From a checkpoint of a small image denoising model: 14.7 epochs.
Rows from block 5, named by matrix and row number. Rows with one number belong to one channel. Each number is 50 + 15 x the weight over its row's rms, rounded and kept within 0 to 99. All counts start at 0. After the name is the row's rms in percent of the matrix's.
# convs1: first pointwise conv (model.mid.2.convs.1.weight, 384x384x1x1), inputs 192-287
# convs3: second pointwise conv (model.mid.2.convs.3.weight, 384x384x1x1, transposed), outputs 192-287
convs1.220 097:55 61 39 42 34 51 82 99 46 47 52 38 58 99 72 41 56 41 84 43 12 49 68 80 40 53 58 42 45 56 25 43 80 39 47 59 43 58 41 64 44 49 58 41 59 55 22 37 46 72 44 59 34 54 35 47 47 45 51 44 46 51 76 35 77 28 41 53 62 38 56 52 49 54 64 44 54 64 71 89 33 50 41 51 56 37 56 65 31 70 62 48 63 42 37 83
convs1.221 105:34 40 51 32 37 47 99 73 29 63 79 54 80 67 45 90 40 45 40 56 67 60 69 59 66 44 48 51 47 49 46 76 84 64 62 48 39 39 34 50 52 43 45 41 45 00 52 34 11 51 45 56 56 54 42 62 58 30 57 51 52 45 45 36 61 44 42 39 61 54 49 65 55 45 46 51 51 65 52 62 43 53 47 41 51 68 52 51 48 52 45 17 24 49 71 44
convs1.222 100:44 48 62 41 45 52 48 49 40 60 32 69 42 45 53 10 54 61 46 57 47 48 46 00 72 38 62 51 60 57 43 58 41 53 46 40 40 68 29 28 40 62 29 42 56 42 53 45 31 25 54 43 57 52 53 36 54 56 52 54 47 69 56 57 32 39 71 49 45 75 46 30 33 53 60 51 66 53 60 43 50 40 68 55 36 44 43 56 64 68 58 40 34 56 49 57
convs1.223 105:46 45 46 55 39 51 53 45 49 36 46 46 48 46 61 60 56 88 37 45 46 43 58 46 44 34 61 74 69 38 45 59 63 53 51 60 34 11 60 50 60 65 44 41 66 56 39 51 67 40 50 45 50 65 30 46 39 37 47 54 48 31 00 54 60 59 41 56 41 35 57 40 61 47 63 47 36 61 58 41 34 60 82 42 42 52 38 47 48 60 44 50 39 43 54 62
convs1.224 099:52 51 67 75 34 54 36 47 35 60 59 37 41 48 00 59 68 50 56 53 45 50 43 54 39 54 51 52 75 54 54 00 42 77 36 66 55 46 33 49 35 22 48 53 38 61 40 70 61 68 71 38 57 48 68 44 42 45 36 47 38 59 73 14 63 37 49 42 48 44 33 61 59 44 44 48 36 36 45 25 67 19 40 53 60 78 76 67 68 51 62 36 28 59 32 78
convs1.225 104:46 57 45 41 34 34 66 37 84 50 61 29 28 69 53 55 46 47 39 67 60 42 43 45 52 47 58 48 57 46 49 51 55 46 49 42 47 57 20 97 41 68 75 41 78 71 50 49 91 44 58 56 36 05 38 45 49 53 46 60 30 38 62 37 70 34 69 45 54 45 61 60 35 35 66 43 62 43 61 61 56 62 63 32 44 89 62 45 57 62 58 51 42 37 41 30
convs1.226 093:64 82 61 37 78 54 41 61 43 45 38 81 42 52 60 49 36 52 52 38 62 42 69 78 70 54 55 54 59 74 34 39 61 17 48 40 67 50 57 49 61 58 70 54 49 42 67 58 74 33 64 65 45 50 39 69 78 45 41 60 37 28 42 79 79 76 51 69 60 37 67 63 37 31 55 65 64 68 59 51 67 29 94 60 07 66 74 55 78 45 37 26 48 44 57 58
convs1.227 096:71 34 39 50 75 53 56 65 68 49 42 50 00 39 49 48 71 31 45 56 60 55 64 43 71 39 39 99 69 37 50 41 39 49 42 57 39 47 42 32 53 56 60 50 65 47 26 30 60 38 55 70 37 63 64 44 46 31 53 37 58 35 43 66 35 57 61 67 46 82 39 49 31 42 71 32 31 10 42 50 77 53 12 00 41 23 65 44 23 48 41 44 18 48 26 57
convs1.228 100:65 42 47 30 45 43 41 42 32 48 54 37 66 55 49 11 48 78 64 75 48 46 36 43 56 46 54 37 62 49 55 40 39 69 63 49 63 47 47 68 97 53 40 23 62 54 41 52 54 41 60 13 52 17 51 55 28 57 36 52 72 37 38 36 51 74 41 28 34 57 47 11 51 50 48 55 52 62 46 53 74 26 48 38 58 66 44 46 63 71 56 26 59 61 37 63
convs1.230 102:59 53 45 28 50 30 53 28 56 39 67 70 46 25 39 66 50 34 58 42 63 65 49 47 48 40 54 56 42 40 49 38 45 99 47 38 43 45 69 76 60 59 57 59 46 74 57 56 53 43 83 48 54 66 68 37 51 50 26 61 48 24 67 87 60 50 27 61 35 52 63 54 51 54 51 28 46 54 58 60 38 37 63 36 39 51 22 46 56 49 62 01 40 66 53 48
convs1.231 098:58 36 48 31 48 29 41 44 80 53 54 50 81 63 26 36 60 38 68 65 40 60 61 60 63 28 31 38 71 56 35 49 62 29 51 48 36 50 40 67 47 56 71 58 32 03 55 51 80 51 58 63 38 32 48 46 37 56 60 35 57 44 42 67 36 64 39 47 62 47 65 40 42 54 63 51 57 63 49 23 54 83 40 56 34 44 51 52 42 59 63 67 29 43 63 66
convs1.232 114:62 44 49 65 47 60 45 56 61 23 52 58 40 40 54 65 47 28 55 26 39 57 45 24 00 65 48 47 62 52 57 59 53 64 44 56 40 35 62 36 52 67 57 34 38 51 55 49 64 53 43 71 51 61 51 57 62 36 57 34 43 57 55 39 54 28 55 45 51 39 50 64 10 48 50 57 67 55 58 48 53 50 37 39 49 49 43 62 30 46 63 47 59 39 52 37
convs1.233 096:47 60 41 47 16 74 12 50 47 39 54 33 46 40 56 19 51 68 59 47 58 42 54 58 77 41 72 63 00 66 65 67 49 54 61 47 62 53 32 49 53 28 50 37 16 49 76 45 43 48 43 31 42 41 34 39 41 31 26 60 62 46 40 69 52 64 39 56 43 35 46 28 51 38 30 43 27 53 64 57 60 61 73 48 43 21 30 48 40 62 54 48 65 69 57 38
convs1.234 095:39 43 62 46 57 20 37 51 40 56 54 39 66 52 45 81 38 51 23 37 42 47 66 41 67 43 54 61 56 40 35 54 39 49 58 66 50 77 52 51 35 60 64 39 69 55 44 41 71 59 34 43 31 42 39 54 39 62 52 48 32 40 73 26 65 55 78 49 50 58 51 39 33 54 48 55 60 65 54 43 41 25 23 37 24 47 57 57 41 67 92 56 15 47 54 45
convs1.235 096:58 44 84 65 49 43 68 53 53 37 41 38 35 50 72 64 52 59 58 40 78 61 47 52 56 63 33 20 57 43 57 57 56 82 41 13 46 47 68 56 82 54 58 44 33 63 56 41 33 65 50 57 41 59 54 52 44 39 69 54 69 75 56 26 45 36 31 32 63 60 50 36 44 78 39 41 86 50 51 52 21 56 52 63 70 71 00 53 61 68 56 61 39 51 24 44
convs1.236 101:57 60 21 41 34 78 59 52 73 60 67 49 52 59 56 51 72 57 44 64 75 68 42 39 55 57 66 77 40 49 43 22 37 67 38 42 48 37 44 49 26 60 43 23 70 45 49 42 55 48 47 55 39 70 79 42 68 48 62 34 56 72 43 44 56 42 89 59 42 46 99 63 41 70 43 54 48 43 54 68 72 56 57 50 50 56 92 45 65 26 42 49 47 41 48 45
convs1.237 102:37 57 37 42 59 56 47 66 35 54 49 62 19 62 62 47 54 74 66 42 58 50 61 60 56 63 40 67 59 44 50 37 59 74 64 40 57 57 56 39 40 43 61 70 48 48 38 41 60 37 58 39 55 53 47 57 42 52 42 41 61 56 67 57 65 33 38 60 39 43 62 57 49 43 52 38 56 50 35 62 76 68 60 58 55 26 45 48 32 47 34 66 40 67 61 41
convs1.238 096:22 71 56 70 50 55 36 41 53 31 51 59 50 54 37 65 37 75 51 25 61 53 57 47 46 30 59 18 64 61 40 45 47 37 42 48 66 57 41 54 28 53 37 56 54 43 54 41 24 46 58 48 29 62 47 35 34 85 39 35 57 46 35 49 68 44 66 50 52 39 68 40 86 62 72 52 54 53 30 44 49 53 45 42 63 55 31 66 49 49 37 47 44 31 23 56
convs1.239 099:39 34 47 64 43 48 58 51 20 56 55 62 53 69 33 45 44 48 60 50 61 57 43 48 50 43 30 29 40 59 88 70 50 76 36 53 34 49 66 59 60 49 59 51 66 18 35 79 68 45 52 59 63 28 38 64 97 51 36 35 44 50 56 30 71 72 37 46 55 54 68 36 57 60 47 62 66 59 33 62 44 53 61 59 71 99 49 58 50 51 49 45 45 48 45 33
convs1.240 102:70 51 44 64 59 51 30 50 56 70 60 26 47 48 50 55 79 68 72 38 34 37 79 54 47 35 39 60 42 36 30 44 43 37 45 12 38 54 57 35 17 53 35 30 41 54 57 74 45 32 35 58 54 64 49 92 67 24 51 37 54 53 68 47 42 56 59 49 48 30 47 26 54 41 40 56 55 42 53 35 48 46 59 47 75 65 58 50 44 58 55 38 50 23 74 59
convs1.241 095:37 95 51 35 44 63 15 79 41 58 52 38 63 84 21 22 70 46 45 39 74 53 45 52 53 76 45 58 63 19 43 63 49 34 67 69 62 60 37 39 31 47 37 78 76 24 31 44 48 41 40 42 35 40 53 69 45 39 25 70 52 54 52 26 63 66 64 54 51 58 71 45 46 37 30 56 38 34 51 36 51 58 23 17 12 37 67 50 61 53 38 67 60 35 51 48
convs1.242 096:48 29 74 76 43 62 70 59 32 60 99 63 57 61 70 68 40 60 19 45 38 83 43 53 55 61 37 61 48 44 43 53 39 64 54 37 31 62 56 99 21 89 44 58 48 12 69 80 42 57 67 43 16 71 51 45 32 66 74 42 44 57 53 45 69 52 66 46 24 38 53 53 58 36 44 35 53 62 39 64 65 31 24 64 49 50 42 39 48 64 69 69 52 41 23 61
convs1.243 111:46 36 63 72 72 71 50 41 35 72 39 24 49 51 62 52 42 33 64 61 55 32 40 40 37 30 53 38 40 51 58 60 44 47 42 36 33 61 45 49 36 33 52 82 58 26 55 65 24 45 71 47 47 51 52 60 39 46 56 40 47 31 68 66 51 37 40 63 49 54 60 41 42 42 67 36 55 60 70 44 33 29 61 43 55 58 46 45 41 43 41 68 38 68 34 62
convs1.244 095:33 78 53 33 85 36 39 76 58 36 72 51 39 38 61 65 23 42 47 50 80 24 61 32 38 50 50 61 70 43 54 59 27 62 21 31 57 30 42 38 96 59 26 25 61 47 54 61 80 47 74 46 61 43 45 54 29 53 64 53 38 39 62 74 57 47 61 41 40 52 63 33 68 39 54 43 62 45 41 37 07 63 47 51 52 44 25 45 82 62 00 25 52 50 47 56
convs1.245 094:47 57 71 55 87 48 38 44 65 38 71 70 41 39 05 23 78 58 67 52 79 59 62 41 38 38 24 14 20 52 58 34 66 44 46 35 93 54 65 28 61 60 44 63 65 49 79 47 62 51 09 05 57 24 76 75 55 50 61 37 27 68 53 38 35 64 34 34 42 61 50 48 32 58 50 60 44 49 61 38 62 57 54 67 45 30 24 36 41 35 64 28 72 29 77 58
convs1.246 108:23 43 59 51 71 33 65 52 36 46 14 47 52 41 64 57 53 62 48 45 58 11 61 60 48 42 43 60 63 39 47 46 55 62 50 64 42 44 53 51 67 35 46 46 52 58 66 52 63 56 39 50 40 48 49 37 63 76 71 22 30 64 64 56 44 48 28 39 51 69 50 63 35 67 56 60 36 48 12 60 19 25 50 50 71 59 62 44 59 46 67 45 61 64 57 62
convs1.247 092:62 38 61 64 48 35 68 47 69 45 58 40 40 34 62 36 32 43 67 41 38 43 65 49 42 59 55 66 57 28 30 61 28 54 53 61 51 42 34 71 39 67 43 78 46 46 47 68 50 30 45 53 51 51 56 39 43 39 40 47 45 35 54 43 77 87 53 45 62 39 37 40 33 26 79 87 67 50 64 62 36 66 41 45 37 49 57 33 50 62 43 58 60 81 67 75
convs1.248 098:64 54 45 47 46 61 32 58 40 43 44 43 52 31 19 25 56 80 64 47 72 57 20 58 65 26 64 43 00 49 42 01 46 40 70 61 71 47 27 50 75 58 55 70 41 51 38 50 47 44 53 31 27 62 53 60 36 45 51 89 80 29 17 52 62 57 44 47 52 54 59 25 45 19 40 52 50 48 58 54 24 45 49 48 80 56 24 53 76 64 47 20 49 59 56 42
convs1.250 094:48 32 58 55 41 41 41 18 56 51 48 48 55 46 42 70 22 65 61 30 41 64 63 29 42 64 55 42 60 49 30 75 60 74 59 64 41 37 58 27 96 49 34 31 62 57 26 57 46 51 54 62 50 70 46 55 38 68 32 63 56 66 56 48 66 70 40 80 44 47 37 72 31 36 37 63 50 38 19 41 56 82 63 96 53 28 37 51 36 47 61 54 25 57 51 52
convs1.251 101:38 48 81 36 40 08 72 51 37 00 36 65 31 55 56 61 41 37 56 47 00 43 29 45 99 50 67 52 46 52 57 52 56 63 48 35 53 54 30 51 41 64 30 27 33 59 53 49 50 61 59 67 74 56 44 50 45 85 64 42 38 36 52 35 77 46 29 46 53 42 46 79 72 66 60 59 54 58 58 55 52 29 45 59 79 34 50 56 53 57 56 50 64 49 56 35
convs1.252 103:51 30 64 62 32 99 58 73 53 60 61 58 34 58 49 47 51 57 67 52 51 41 64 32 34 65 51 39 61 10 58 60 46 64 44 44 54 47 45 75 64 40 56 37 32 40 52 42 52 49 56 86 69 49 30 26 53 45 48 55 42 48 41 51 53 39 54 20 59 52 52 68 46 63 61 58 24 36 23 60 67 62 37 55 43 42 31 48 41 50 46 66 75 88 73 38
convs1.253 095:59 47 40 46 50 27 57 58 61 25 48 41 20 48 28 12 55 43 67 45 58 61 54 44 78 00 52 49 00 39 53 26 56 43 54 16 55 57 53 44 49 63 43 40 51 55 53 22 47 56 78 16 41 52 33 36 29 57 55 40 74 73 61 38 55 69 47 41 13 44 39 89 61 36 54 43 64 63 66 36 44 46 35 30 49 67 50 35 61 76 36 44 54 38 18 57
convs1.254 089:36 30 61 29 83 44 54 49 42 57 46 44 55 42 42 34 64 43 63 36 72 56 45 51 47 61 28 59 46 64 49 54 51 25 50 35 73 45 71 47 38 58 62 61 75 69 46 54 71 52 23 41 49 81 64 59 46 48 35 61 78 34 53 80 55 54 39 62 29 55 34 49 57 48 31 36 56 17 59 34 28 57 55 80 51 28 36 83 72 42 29 15 57 28 51 53
convs1.255 099:52 49 49 58 43 61 74 53 65 31 44 71 53 54 69 50 29 48 70 80 00 52 69 64 30 48 86 53 29 22 47 38 32 62 59 51 51 43 73 52 54 55 39 14 69 66 80 49 46 47 59 32 60 57 48 50 41 47 47 35 48 13 36 54 08 34 33 52 52 60 46 38 54 57 62 38 57 72 50 54 40 60 44 46 67 39 44 46 24 42 44 52 41 54 46 67
convs1.256 107:60 54 43 47 42 30 42 35 45 60 61 54 43 42 51 56 41 34 62 51 48 57 49 36 58 55 51 37 58 40 53 36 27 36 48 49 61 40 48 67 47 65 54 55 56 76 57 61 52 45 46 40 49 58 46 50 32 50 58 57 50 50 51 43 57 54 41 50 48 47 38 59 42 63 55 61 56 51 57 50 64 52 31 45 54 13 52 51 51 39 35 48 64 52 55 45
convs1.257 108:50 86 52 51 64 52 35 43 49 57 54 55 60 00 79 21 71 45 70 40 51 45 49 66 60 54 55 64 38 64 33 40 80 19 54 42 52 52 77 43 68 29 38 44 41 45 74 48 50 56 69 66 47 53 64 64 52 70 60 48 47 64 44 62 64 26 56 45 54 53 58 75 48 45 45 51 33 41 57 57 44 51 55 44 53 40 37 44 51 70 43 58 61 37 46 57
convs3.220 089:52 32 39 30 44 55 89 96 57 51 59 45 39 99 44 45 51 45 82 31 28 41 60 32 66 59 36 51 38 53 60 39 21 37 60 50 78 49 63 52 63 74 29 40 51 50 93 46 51 19 65 58 68 42 42 26 35 52 56 38 35 52 20 50 32 31 60 44 53 52 43 70 28 49 50 40 71 45 25 89 36 62 58 62 58 68 33 43 40 61 55 55 60 46 40 25
convs3.221 092:65 35 61 37 65 63 08 58 72 58 41 60 42 36 41 55 30 46 61 50 50 59 73 22 74 52 60 49 27 34 46 45 19 73 48 33 56 71 51 58 73 66 46 52 37 00 51 55 93 46 68 61 55 43 40 61 49 60 53 56 46 47 36 61 52 61 45 49 46 52 32 29 50 49 58 62 48 44 48 74 71 65 52 37 48 59 51 64 35 36 55 06 49 73 62 67
convs3.222 090:35 46 58 65 39 20 46 43 62 61 54 55 42 39 68 46 35 50 47 58 60 46 74 85 41 57 50 40 28 53 48 50 61 57 54 44 24 42 41 50 39 27 35 36 48 58 32 34 32 63 71 68 50 47 34 58 52 44 51 39 52 50 51 47 39 66 38 36 44 37 34 49 37 48 49 59 60 49 58 64 48 55 47 55 53 69 28 55 45 69 41 18 38 66 60 31
convs3.223 101:77 49 48 45 54 61 58 57 58 66 54 51 48 36 51 53 30 31 51 51 63 63 47 55 64 33 48 40 71 53 41 51 53 65 41 37 42 81 28 63 53 54 43 78 43 49 58 60 52 47 49 41 51 38 66 48 35 52 50 54 63 39 00 51 46 51 59 52 37 47 45 75 42 45 49 49 49 66 39 45 66 63 87 62 60 56 51 45 47 59 56 56 57 50 56 34
convs3.224 107:50 24 42 48 38 72 58 61 47 77 70 49 58 28 34 49 77 50 55 62 70 51 80 44 38 54 65 38 57 62 52 72 13 55 54 61 32 58 51 64 43 38 56 52 34 42 61 34 61 33 53 73 54 30 41 41 74 70 32 59 66 60 83 83 40 33 59 63 39 55 47 43 65 52 73 38 57 43 60 72 64 40 69 53 58 28 60 66 57 43 60 70 10 68 44 66
convs3.225 097:30 49 54 45 79 55 51 25 20 54 62 26 63 25 33 54 43 45 60 38 69 53 47 68 49 36 57 51 43 43 54 37 47 61 52 51 53 33 09 13 54 49 69 69 74 58 51 64 34 56 58 60 61 99 46 44 74 35 59 52 54 65 74 63 60 43 63 45 58 50 20 68 64 56 56 44 56 44 32 55 42 63 49 66 51 88 63 53 47 56 55 49 33 36 59 65
convs3.226 092:38 46 46 45 41 39 58 54 75 57 49 34 40 45 46 44 47 35 55 41 45 43 40 79 70 53 46 62 55 66 29 63 43 34 57 88 44 48 53 52 60 59 17 24 49 29 48 37 47 53 51 58 36 44 60 53 78 65 49 50 47 34 53 17 64 33 29 51 53 51 42 55 33 48 48 55 54 19 58 47 42 25 78 40 99 84 38 45 28 43 36 55 58 53 45 36
convs3.227 092:32 44 51 49 58 43 65 69 57 57 58 54 00 43 58 45 36 27 29 50 38 74 42 62 41 44 55 03 58 57 51 42 31 46 55 66 38 34 39 65 59 59 58 40 35 55 68 43 36 58 50 58 47 52 38 33 54 49 53 52 51 53 47 36 31 56 58 56 64 21 49 41 43 53 62 35 26 00 39 49 82 49 62 94 46 83 38 60 53 48 61 53 17 42 74 42
convs3.228 100:66 44 57 40 61 39 66 46 29 50 75 31 45 71 46 47 64 51 64 42 43 50 48 60 67 61 55 55 52 37 54 35 72 23 38 41 81 57 37 66 62 47 53 52 59 59 60 56 59 36 50 62 48 20 47 70 66 52 59 32 52 60 58 51 63 70 53 32 36 47 51 47 25 61 44 64 46 62 54 61 40 51 56 45 76 27 37 46 39 61 58 40 68 80 35 44
convs3.230 115:91 45 43 60 66 50 60 49 69 65 34 26 70 55 30 71 60 68 49 46 58 47 67 39 64 52 85 42 49 53 66 60 62 40 50 62 65 57 30 68 34 44 56 40 70 31 80 56 59 48 44 61 33 48 08 56 52 48 72 69 62 67 88 51 53 48 35 62 55 57 49 21 64 45 54 70 55 51 39 35 68 44 61 40 59 36 55 57 46 61 43 44 60 52 44 23
convs3.231 099:65 34 46 43 41 38 61 48 32 40 48 57 35 68 49 47 55 54 48 45 51 53 78 25 45 20 50 47 42 48 27 56 36 54 52 61 34 56 49 35 60 62 39 53 36 00 48 35 12 34 66 66 50 58 54 43 48 53 64 31 44 49 56 47 10 59 47 57 51 34 34 36 46 58 55 46 44 24 54 45 25 56 29 87 53 46 66 49 42 45 56 62 57 78 61 43
convs3.232 097:46 72 50 58 35 70 25 48 63 19 62 51 67 60 59 49 58 50 44 63 41 51 61 38 99 70 48 63 71 65 60 49 52 45 42 40 34 35 44 76 43 56 48 64 47 50 43 56 52 48 31 48 59 50 56 48 51 62 62 62 41 36 56 46 60 38 43 54 55 43 53 65 63 62 45 58 59 60 63 55 48 55 60 56 54 58 51 61 42 48 58 37 60 61 37 48
convs3.233 098:70 48 61 38 44 63 43 58 59 27 64 72 83 49 47 34 49 72 38 38 48 52 47 38 25 49 44 30 48 33 60 62 53 84 40 35 53 50 47 39 56 71 64 41 22 60 28 28 41 65 64 41 33 49 37 54 27 55 22 46 39 67 45 47 39 71 47 68 48 45 62 33 30 38 48 38 30 59 34 42 55 66 52 55 56 47 36 47 41 49 44 53 50 43 57 44
convs3.234 095:58 50 47 42 69 83 69 62 44 44 65 82 48 36 32 63 54 51 25 79 38 70 82 55 97 49 43 44 46 42 52 48 50 51 27 60 39 58 52 40 42 52 52 50 37 44 50 38 85 50 97 48 58 54 48 44 45 29 72 40 57 50 30 50 41 65 66 52 43 38 30 53 67 47 50 59 28 52 59 49 51 29 60 60 23 38 52 37 25 60 74 71 30 35 40 43
convs3.235 087:51 64 79 54 62 76 49 52 82 53 46 51 39 55 62 48 49 24 57 75 21 38 44 58 42 52 20 21 55 39 69 54 52 78 40 51 65 39 47 31 76 36 63 39 32 62 48 47 33 36 45 64 31 36 60 42 44 46 23 48 44 60 54 62 73 82 71 62 80 46 48 30 31 63 50 43 03 48 47 43 44 52 53 65 65 63 99 43 43 41 51 52 41 43 71 29
convs3.236 101:47 59 70 51 68 23 32 27 51 61 44 48 78 52 53 61 53 49 53 44 64 57 41 51 49 33 27 23 42 32 64 77 60 61 58 43 49 56 44 58 60 69 63 66 47 45 59 48 35 40 58 45 56 53 61 34 72 56 64 65 52 28 44 51 42 45 80 55 49 53 00 67 40 31 66 49 45 43 43 55 73 54 31 55 49 52 95 66 39 42 41 66 65 65 50 67
convs3.237 102:60 44 43 42 51 42 56 65 59 60 68 55 14 68 44 30 56 45 56 44 72 25 33 39 45 68 45 55 39 37 51 35 45 27 49 50 56 60 50 61 40 45 51 50 40 65 57 60 40 62 33 58 50 62 56 61 65 47 51 52 54 35 39 29 74 50 62 72 65 43 60 54 36 29 42 62 63 68 47 50 51 43 53 47 39 67 53 61 65 68 44 42 61 46 62 57
convs3.238 091:49 63 40 45 63 53 63 22 57 44 68 32 58 52 73 47 55 42 60 65 43 51 79 40 79 44 45 32 58 63 37 34 40 40 60 59 61 36 49 30 54 50 54 52 39 43 49 50 45 46 94 67 52 53 54 62 50 27 53 41 49 62 58 49 63 45 52 55 36 50 33 53 77 33 57 49 48 26 56 43 49 49 61 49 60 60 47 39 70 46 54 34 55 86 79 46
convs3.239 092:39 62 47 48 40 35 53 52 58 48 62 25 55 24 40 63 50 46 55 38 50 44 49 38 49 52 66 42 32 45 92 83 23 70 54 50 44 63 82 75 36 41 29 63 54 35 52 39 69 53 61 60 48 70 48 55 92 53 72 43 49 44 63 75 65 14 64 58 60 73 36 72 42 55 53 56 37 47 42 60 45 77 46 42 05 99 40 74 43 50 47 45 66 34 47 65
convs3.240 098:63 54 50 22 52 42 35 50 31 50 52 58 54 68 30 63 60 58 41 27 28 32 18 33 63 51 51 43 62 42 52 54 31 51 63 00 36 44 53 50 49 49 58 50 52 55 60 68 59 44 63 29 41 59 44 32 37 07 38 56 50 55 37 37 48 31 57 58 58 33 41 54 64 49 34 49 50 51 42 70 56 53 38 61 40 41 44 55 40 50 52 62 39 62 51 46
convs3.241 100:36 78 42 48 56 63 33 06 47 57 45 60 49 04 45 56 36 51 64 52 59 56 52 30 42 52 63 32 60 53 50 85 48 68 49 50 55 31 62 37 58 64 49 26 37 19 23 53 42 60 24 31 55 53 35 45 32 66 78 27 35 74 44 87 47 35 66 57 56 65 46 42 40 76 55 46 63 64 73 51 60 55 20 09 92 65 52 63 27 26 54 54 54 21 57 44
convs3.242 092:38 30 64 30 47 55 65 48 36 39 99 41 50 51 44 48 46 90 22 25 63 88 52 49 52 42 61 55 38 63 64 68 59 54 22 46 60 58 61 38 16 82 50 52 52 70 49 69 40 58 25 41 36 51 59 57 64 75 39 59 62 61 34 56 49 33 32 71 85 57 64 22 51 57 61 51 52 71 49 36 60 60 67 45 50 64 64 49 41 49 36 19 45 46 78 55
convs3.243 102:47 72 48 55 38 57 73 49 45 40 41 30 25 55 33 55 48 23 52 60 70 28 63 34 52 63 50 46 52 69 52 68 44 33 43 41 61 53 32 47 44 58 55 94 44 65 50 60 48 42 38 57 56 73 72 64 65 59 47 33 51 62 31 37 63 59 67 49 46 65 42 45 64 41 48 44 43 51 58 69 55 52 36 52 51 67 43 48 46 33 47 41 56 22 55 57
convs3.244 104:53 32 43 69 59 77 44 41 53 28 51 63 52 58 43 64 54 56 77 44 44 33 55 72 44 48 75 69 36 64 39 20 51 56 73 56 34 72 47 45 49 47 51 48 56 55 66 51 62 45 84 59 37 30 74 41 28 45 34 52 38 25 64 42 53 61 50 48 73 71 35 60 45 73 58 42 40 26 53 43 20 54 48 60 27 58 72 43 25 51 48 73 58 24 63 64
convs3.245 106:66 73 67 54 65 72 61 72 53 61 59 58 55 41 49 53 21 51 59 51 33 26 43 42 58 70 47 69 36 45 55 46 63 67 56 53 29 62 55 22 53 21 54 59 29 18 86 46 60 64 79 47 51 24 31 29 66 77 57 69 37 62 38 36 71 58 49 56 43 21 46 56 24 77 25 58 44 49 29 26 41 43 33 37 43 78 62 39 50 80 67 47 34 60 57 41
convs3.246 095:39 34 30 44 65 35 56 28 55 47 71 56 45 64 74 31 57 53 29 34 34 94 51 77 45 44 69 46 68 45 64 54 52 53 65 60 67 51 38 68 42 40 55 53 54 58 72 51 35 54 28 34 63 54 41 43 39 75 53 64 59 33 56 33 45 65 40 45 31 69 43 47 50 32 37 36 60 52 19 48 64 26 45 47 42 35 50 51 54 57 42 61 55 59 60 68
convs3.247 084:58 27 41 34 38 23 47 38 77 51 51 75 58 75 50 59 52 57 42 44 50 47 39 69 57 27 56 26 52 61 59 73 36 53 59 41 53 61 64 57 66 62 52 55 51 38 30 49 46 42 43 71 20 40 47 48 49 40 43 35 39 63 41 36 34 65 34 44 64 55 66 38 66 50 69 16 45 42 58 50 49 35 43 47 48 44 55 39 26 42 66 57 33 36 33 81
convs3.248 097:57 49 33 61 68 47 21 46 41 50 20 42 40 39 71 53 59 52 41 48 76 49 54 45 35 64 63 48 99 45 35 23 63 45 68 65 13 51 63 63 63 43 63 81 25 44 42 53 58 59 27 56 35 63 21 55 68 34 33 87 75 70 82 42 34 47 62 52 38 43 63 53 54 30 41 33 62 55 44 57 31 44 56 69 57 34 70 85 82 47 63 75 57 64 47 41
convs3.250 100:30 71 63 40 59 62 75 61 49 46 51 70 34 56 62 64 15 45 69 29 52 34 30 14 55 54 54 39 81 45 32 60 52 46 56 46 57 64 68 50 91 51 65 61 29 57 39 48 73 43 38 55 61 28 51 68 55 53 68 64 63 47 41 19 72 30 42 49 48 38 35 87 44 64 60 48 49 50 47 35 33 62 61 92 39 43 44 30 59 78 53 60 73 54 57 40
convs3.251 095:46 46 75 61 38 02 44 71 45 00 44 59 48 41 58 50 56 48 62 50 99 60 69 35 00 47 49 56 44 67 50 47 62 68 57 58 54 61 47 46 52 66 56 54 53 44 45 66 40 63 81 52 57 57 58 46 35 17 24 50 51 37 46 78 42 36 59 56 41 57 50 50 68 36 27 54 36 39 47 48 71 66 34 59 44 42 40 52 42 31 61 31 30 36 32 67
convs3.252 102:42 59 74 62 57 99 52 39 69 61 57 46 49 58 52 37 48 54 55 70 58 54 37 33 77 31 29 35 45 78 58 41 45 61 54 59 35 42 58 44 67 48 40 43 50 65 69 57 43 61 33 43 54 60 51 67 72 58 48 44 44 55 53 55 52 60 65 60 40 58 49 59 41 40 38 44 64 40 39 63 47 40 55 30 53 51 85 56 72 53 49 40 26 00 35 57
convs3.253 094:46 38 32 37 52 32 48 49 59 35 52 45 46 42 36 56 37 22 49 44 33 52 41 46 22 99 38 52 99 60 63 29 31 56 36 64 45 63 59 52 29 67 49 56 45 57 62 53 43 47 34 75 50 67 64 63 42 63 48 58 65 46 47 42 43 25 65 65 86 42 40 87 55 67 52 43 44 62 58 50 56 41 74 54 42 53 47 45 52 57 70 59 44 63 50 51
convs3.254 103:41 44 65 60 66 39 41 61 54 40 46 62 33 67 50 59 43 63 57 34 36 39 40 55 13 45 53 53 39 53 63 50 31 44 47 66 86 57 44 50 57 48 40 53 51 59 45 22 49 64 56 61 61 70 44 32 26 38 45 48 17 27 43 66 40 61 50 60 25 32 46 48 67 40 40 73 41 65 49 53 57 53 70 40 53 64 41 60 55 50 53 15 60 18 52 55
convs3.255 095:53 19 31 53 30 46 61 41 38 58 54 32 43 44 52 25 41 40 45 39 14 19 36 56 50 24 30 38 54 31 70 34 53 36 70 36 28 46 55 47 42 51 54 22 71 49 79 49 47 31 55 70 47 21 49 56 76 43 55 34 48 88 50 56 74 41 38 45 47 78 62 58 58 55 49 68 33 24 42 44 60 43 65 50 25 57 66 35 12 14 51 47 31 49 27 81
convs3.256 111:66 46 61 43 71 61 50 36 63 62 52 56 54 46 42 57 52 47 46 44 45 44 56 58 44 46 46 56 67 54 56 35 38 55 53 50 45 56 45 36 57 62 65 61 53 32 52 46 59 42 69 79 52 60 48 54 68 50 48 56 48 72 47 49 44 63 58 56 58 51 43 38 60 46 54 53 49 52 55 62 46 56 52 64 58 74 65 52 60 47 62 64 47 55 39 61
convs3.257 101:64 27 52 55 58 46 51 39 47 43 47 59 44 14 74 75 26 75 56 43 34 43 61 26 60 36 44 48 61 65 66 51 21 87 41 52 58 63 47 49 55 52 38 57 33 53 38 42 64 34 67 67 50 52 38 59 63 60 45 45 57 57 60 76 49 24 42 46 51 34 54 22 56 55 62 44 21 62 29 59 29 50 53 91 59 56 61 36 53 54 43 54 72 41 62 43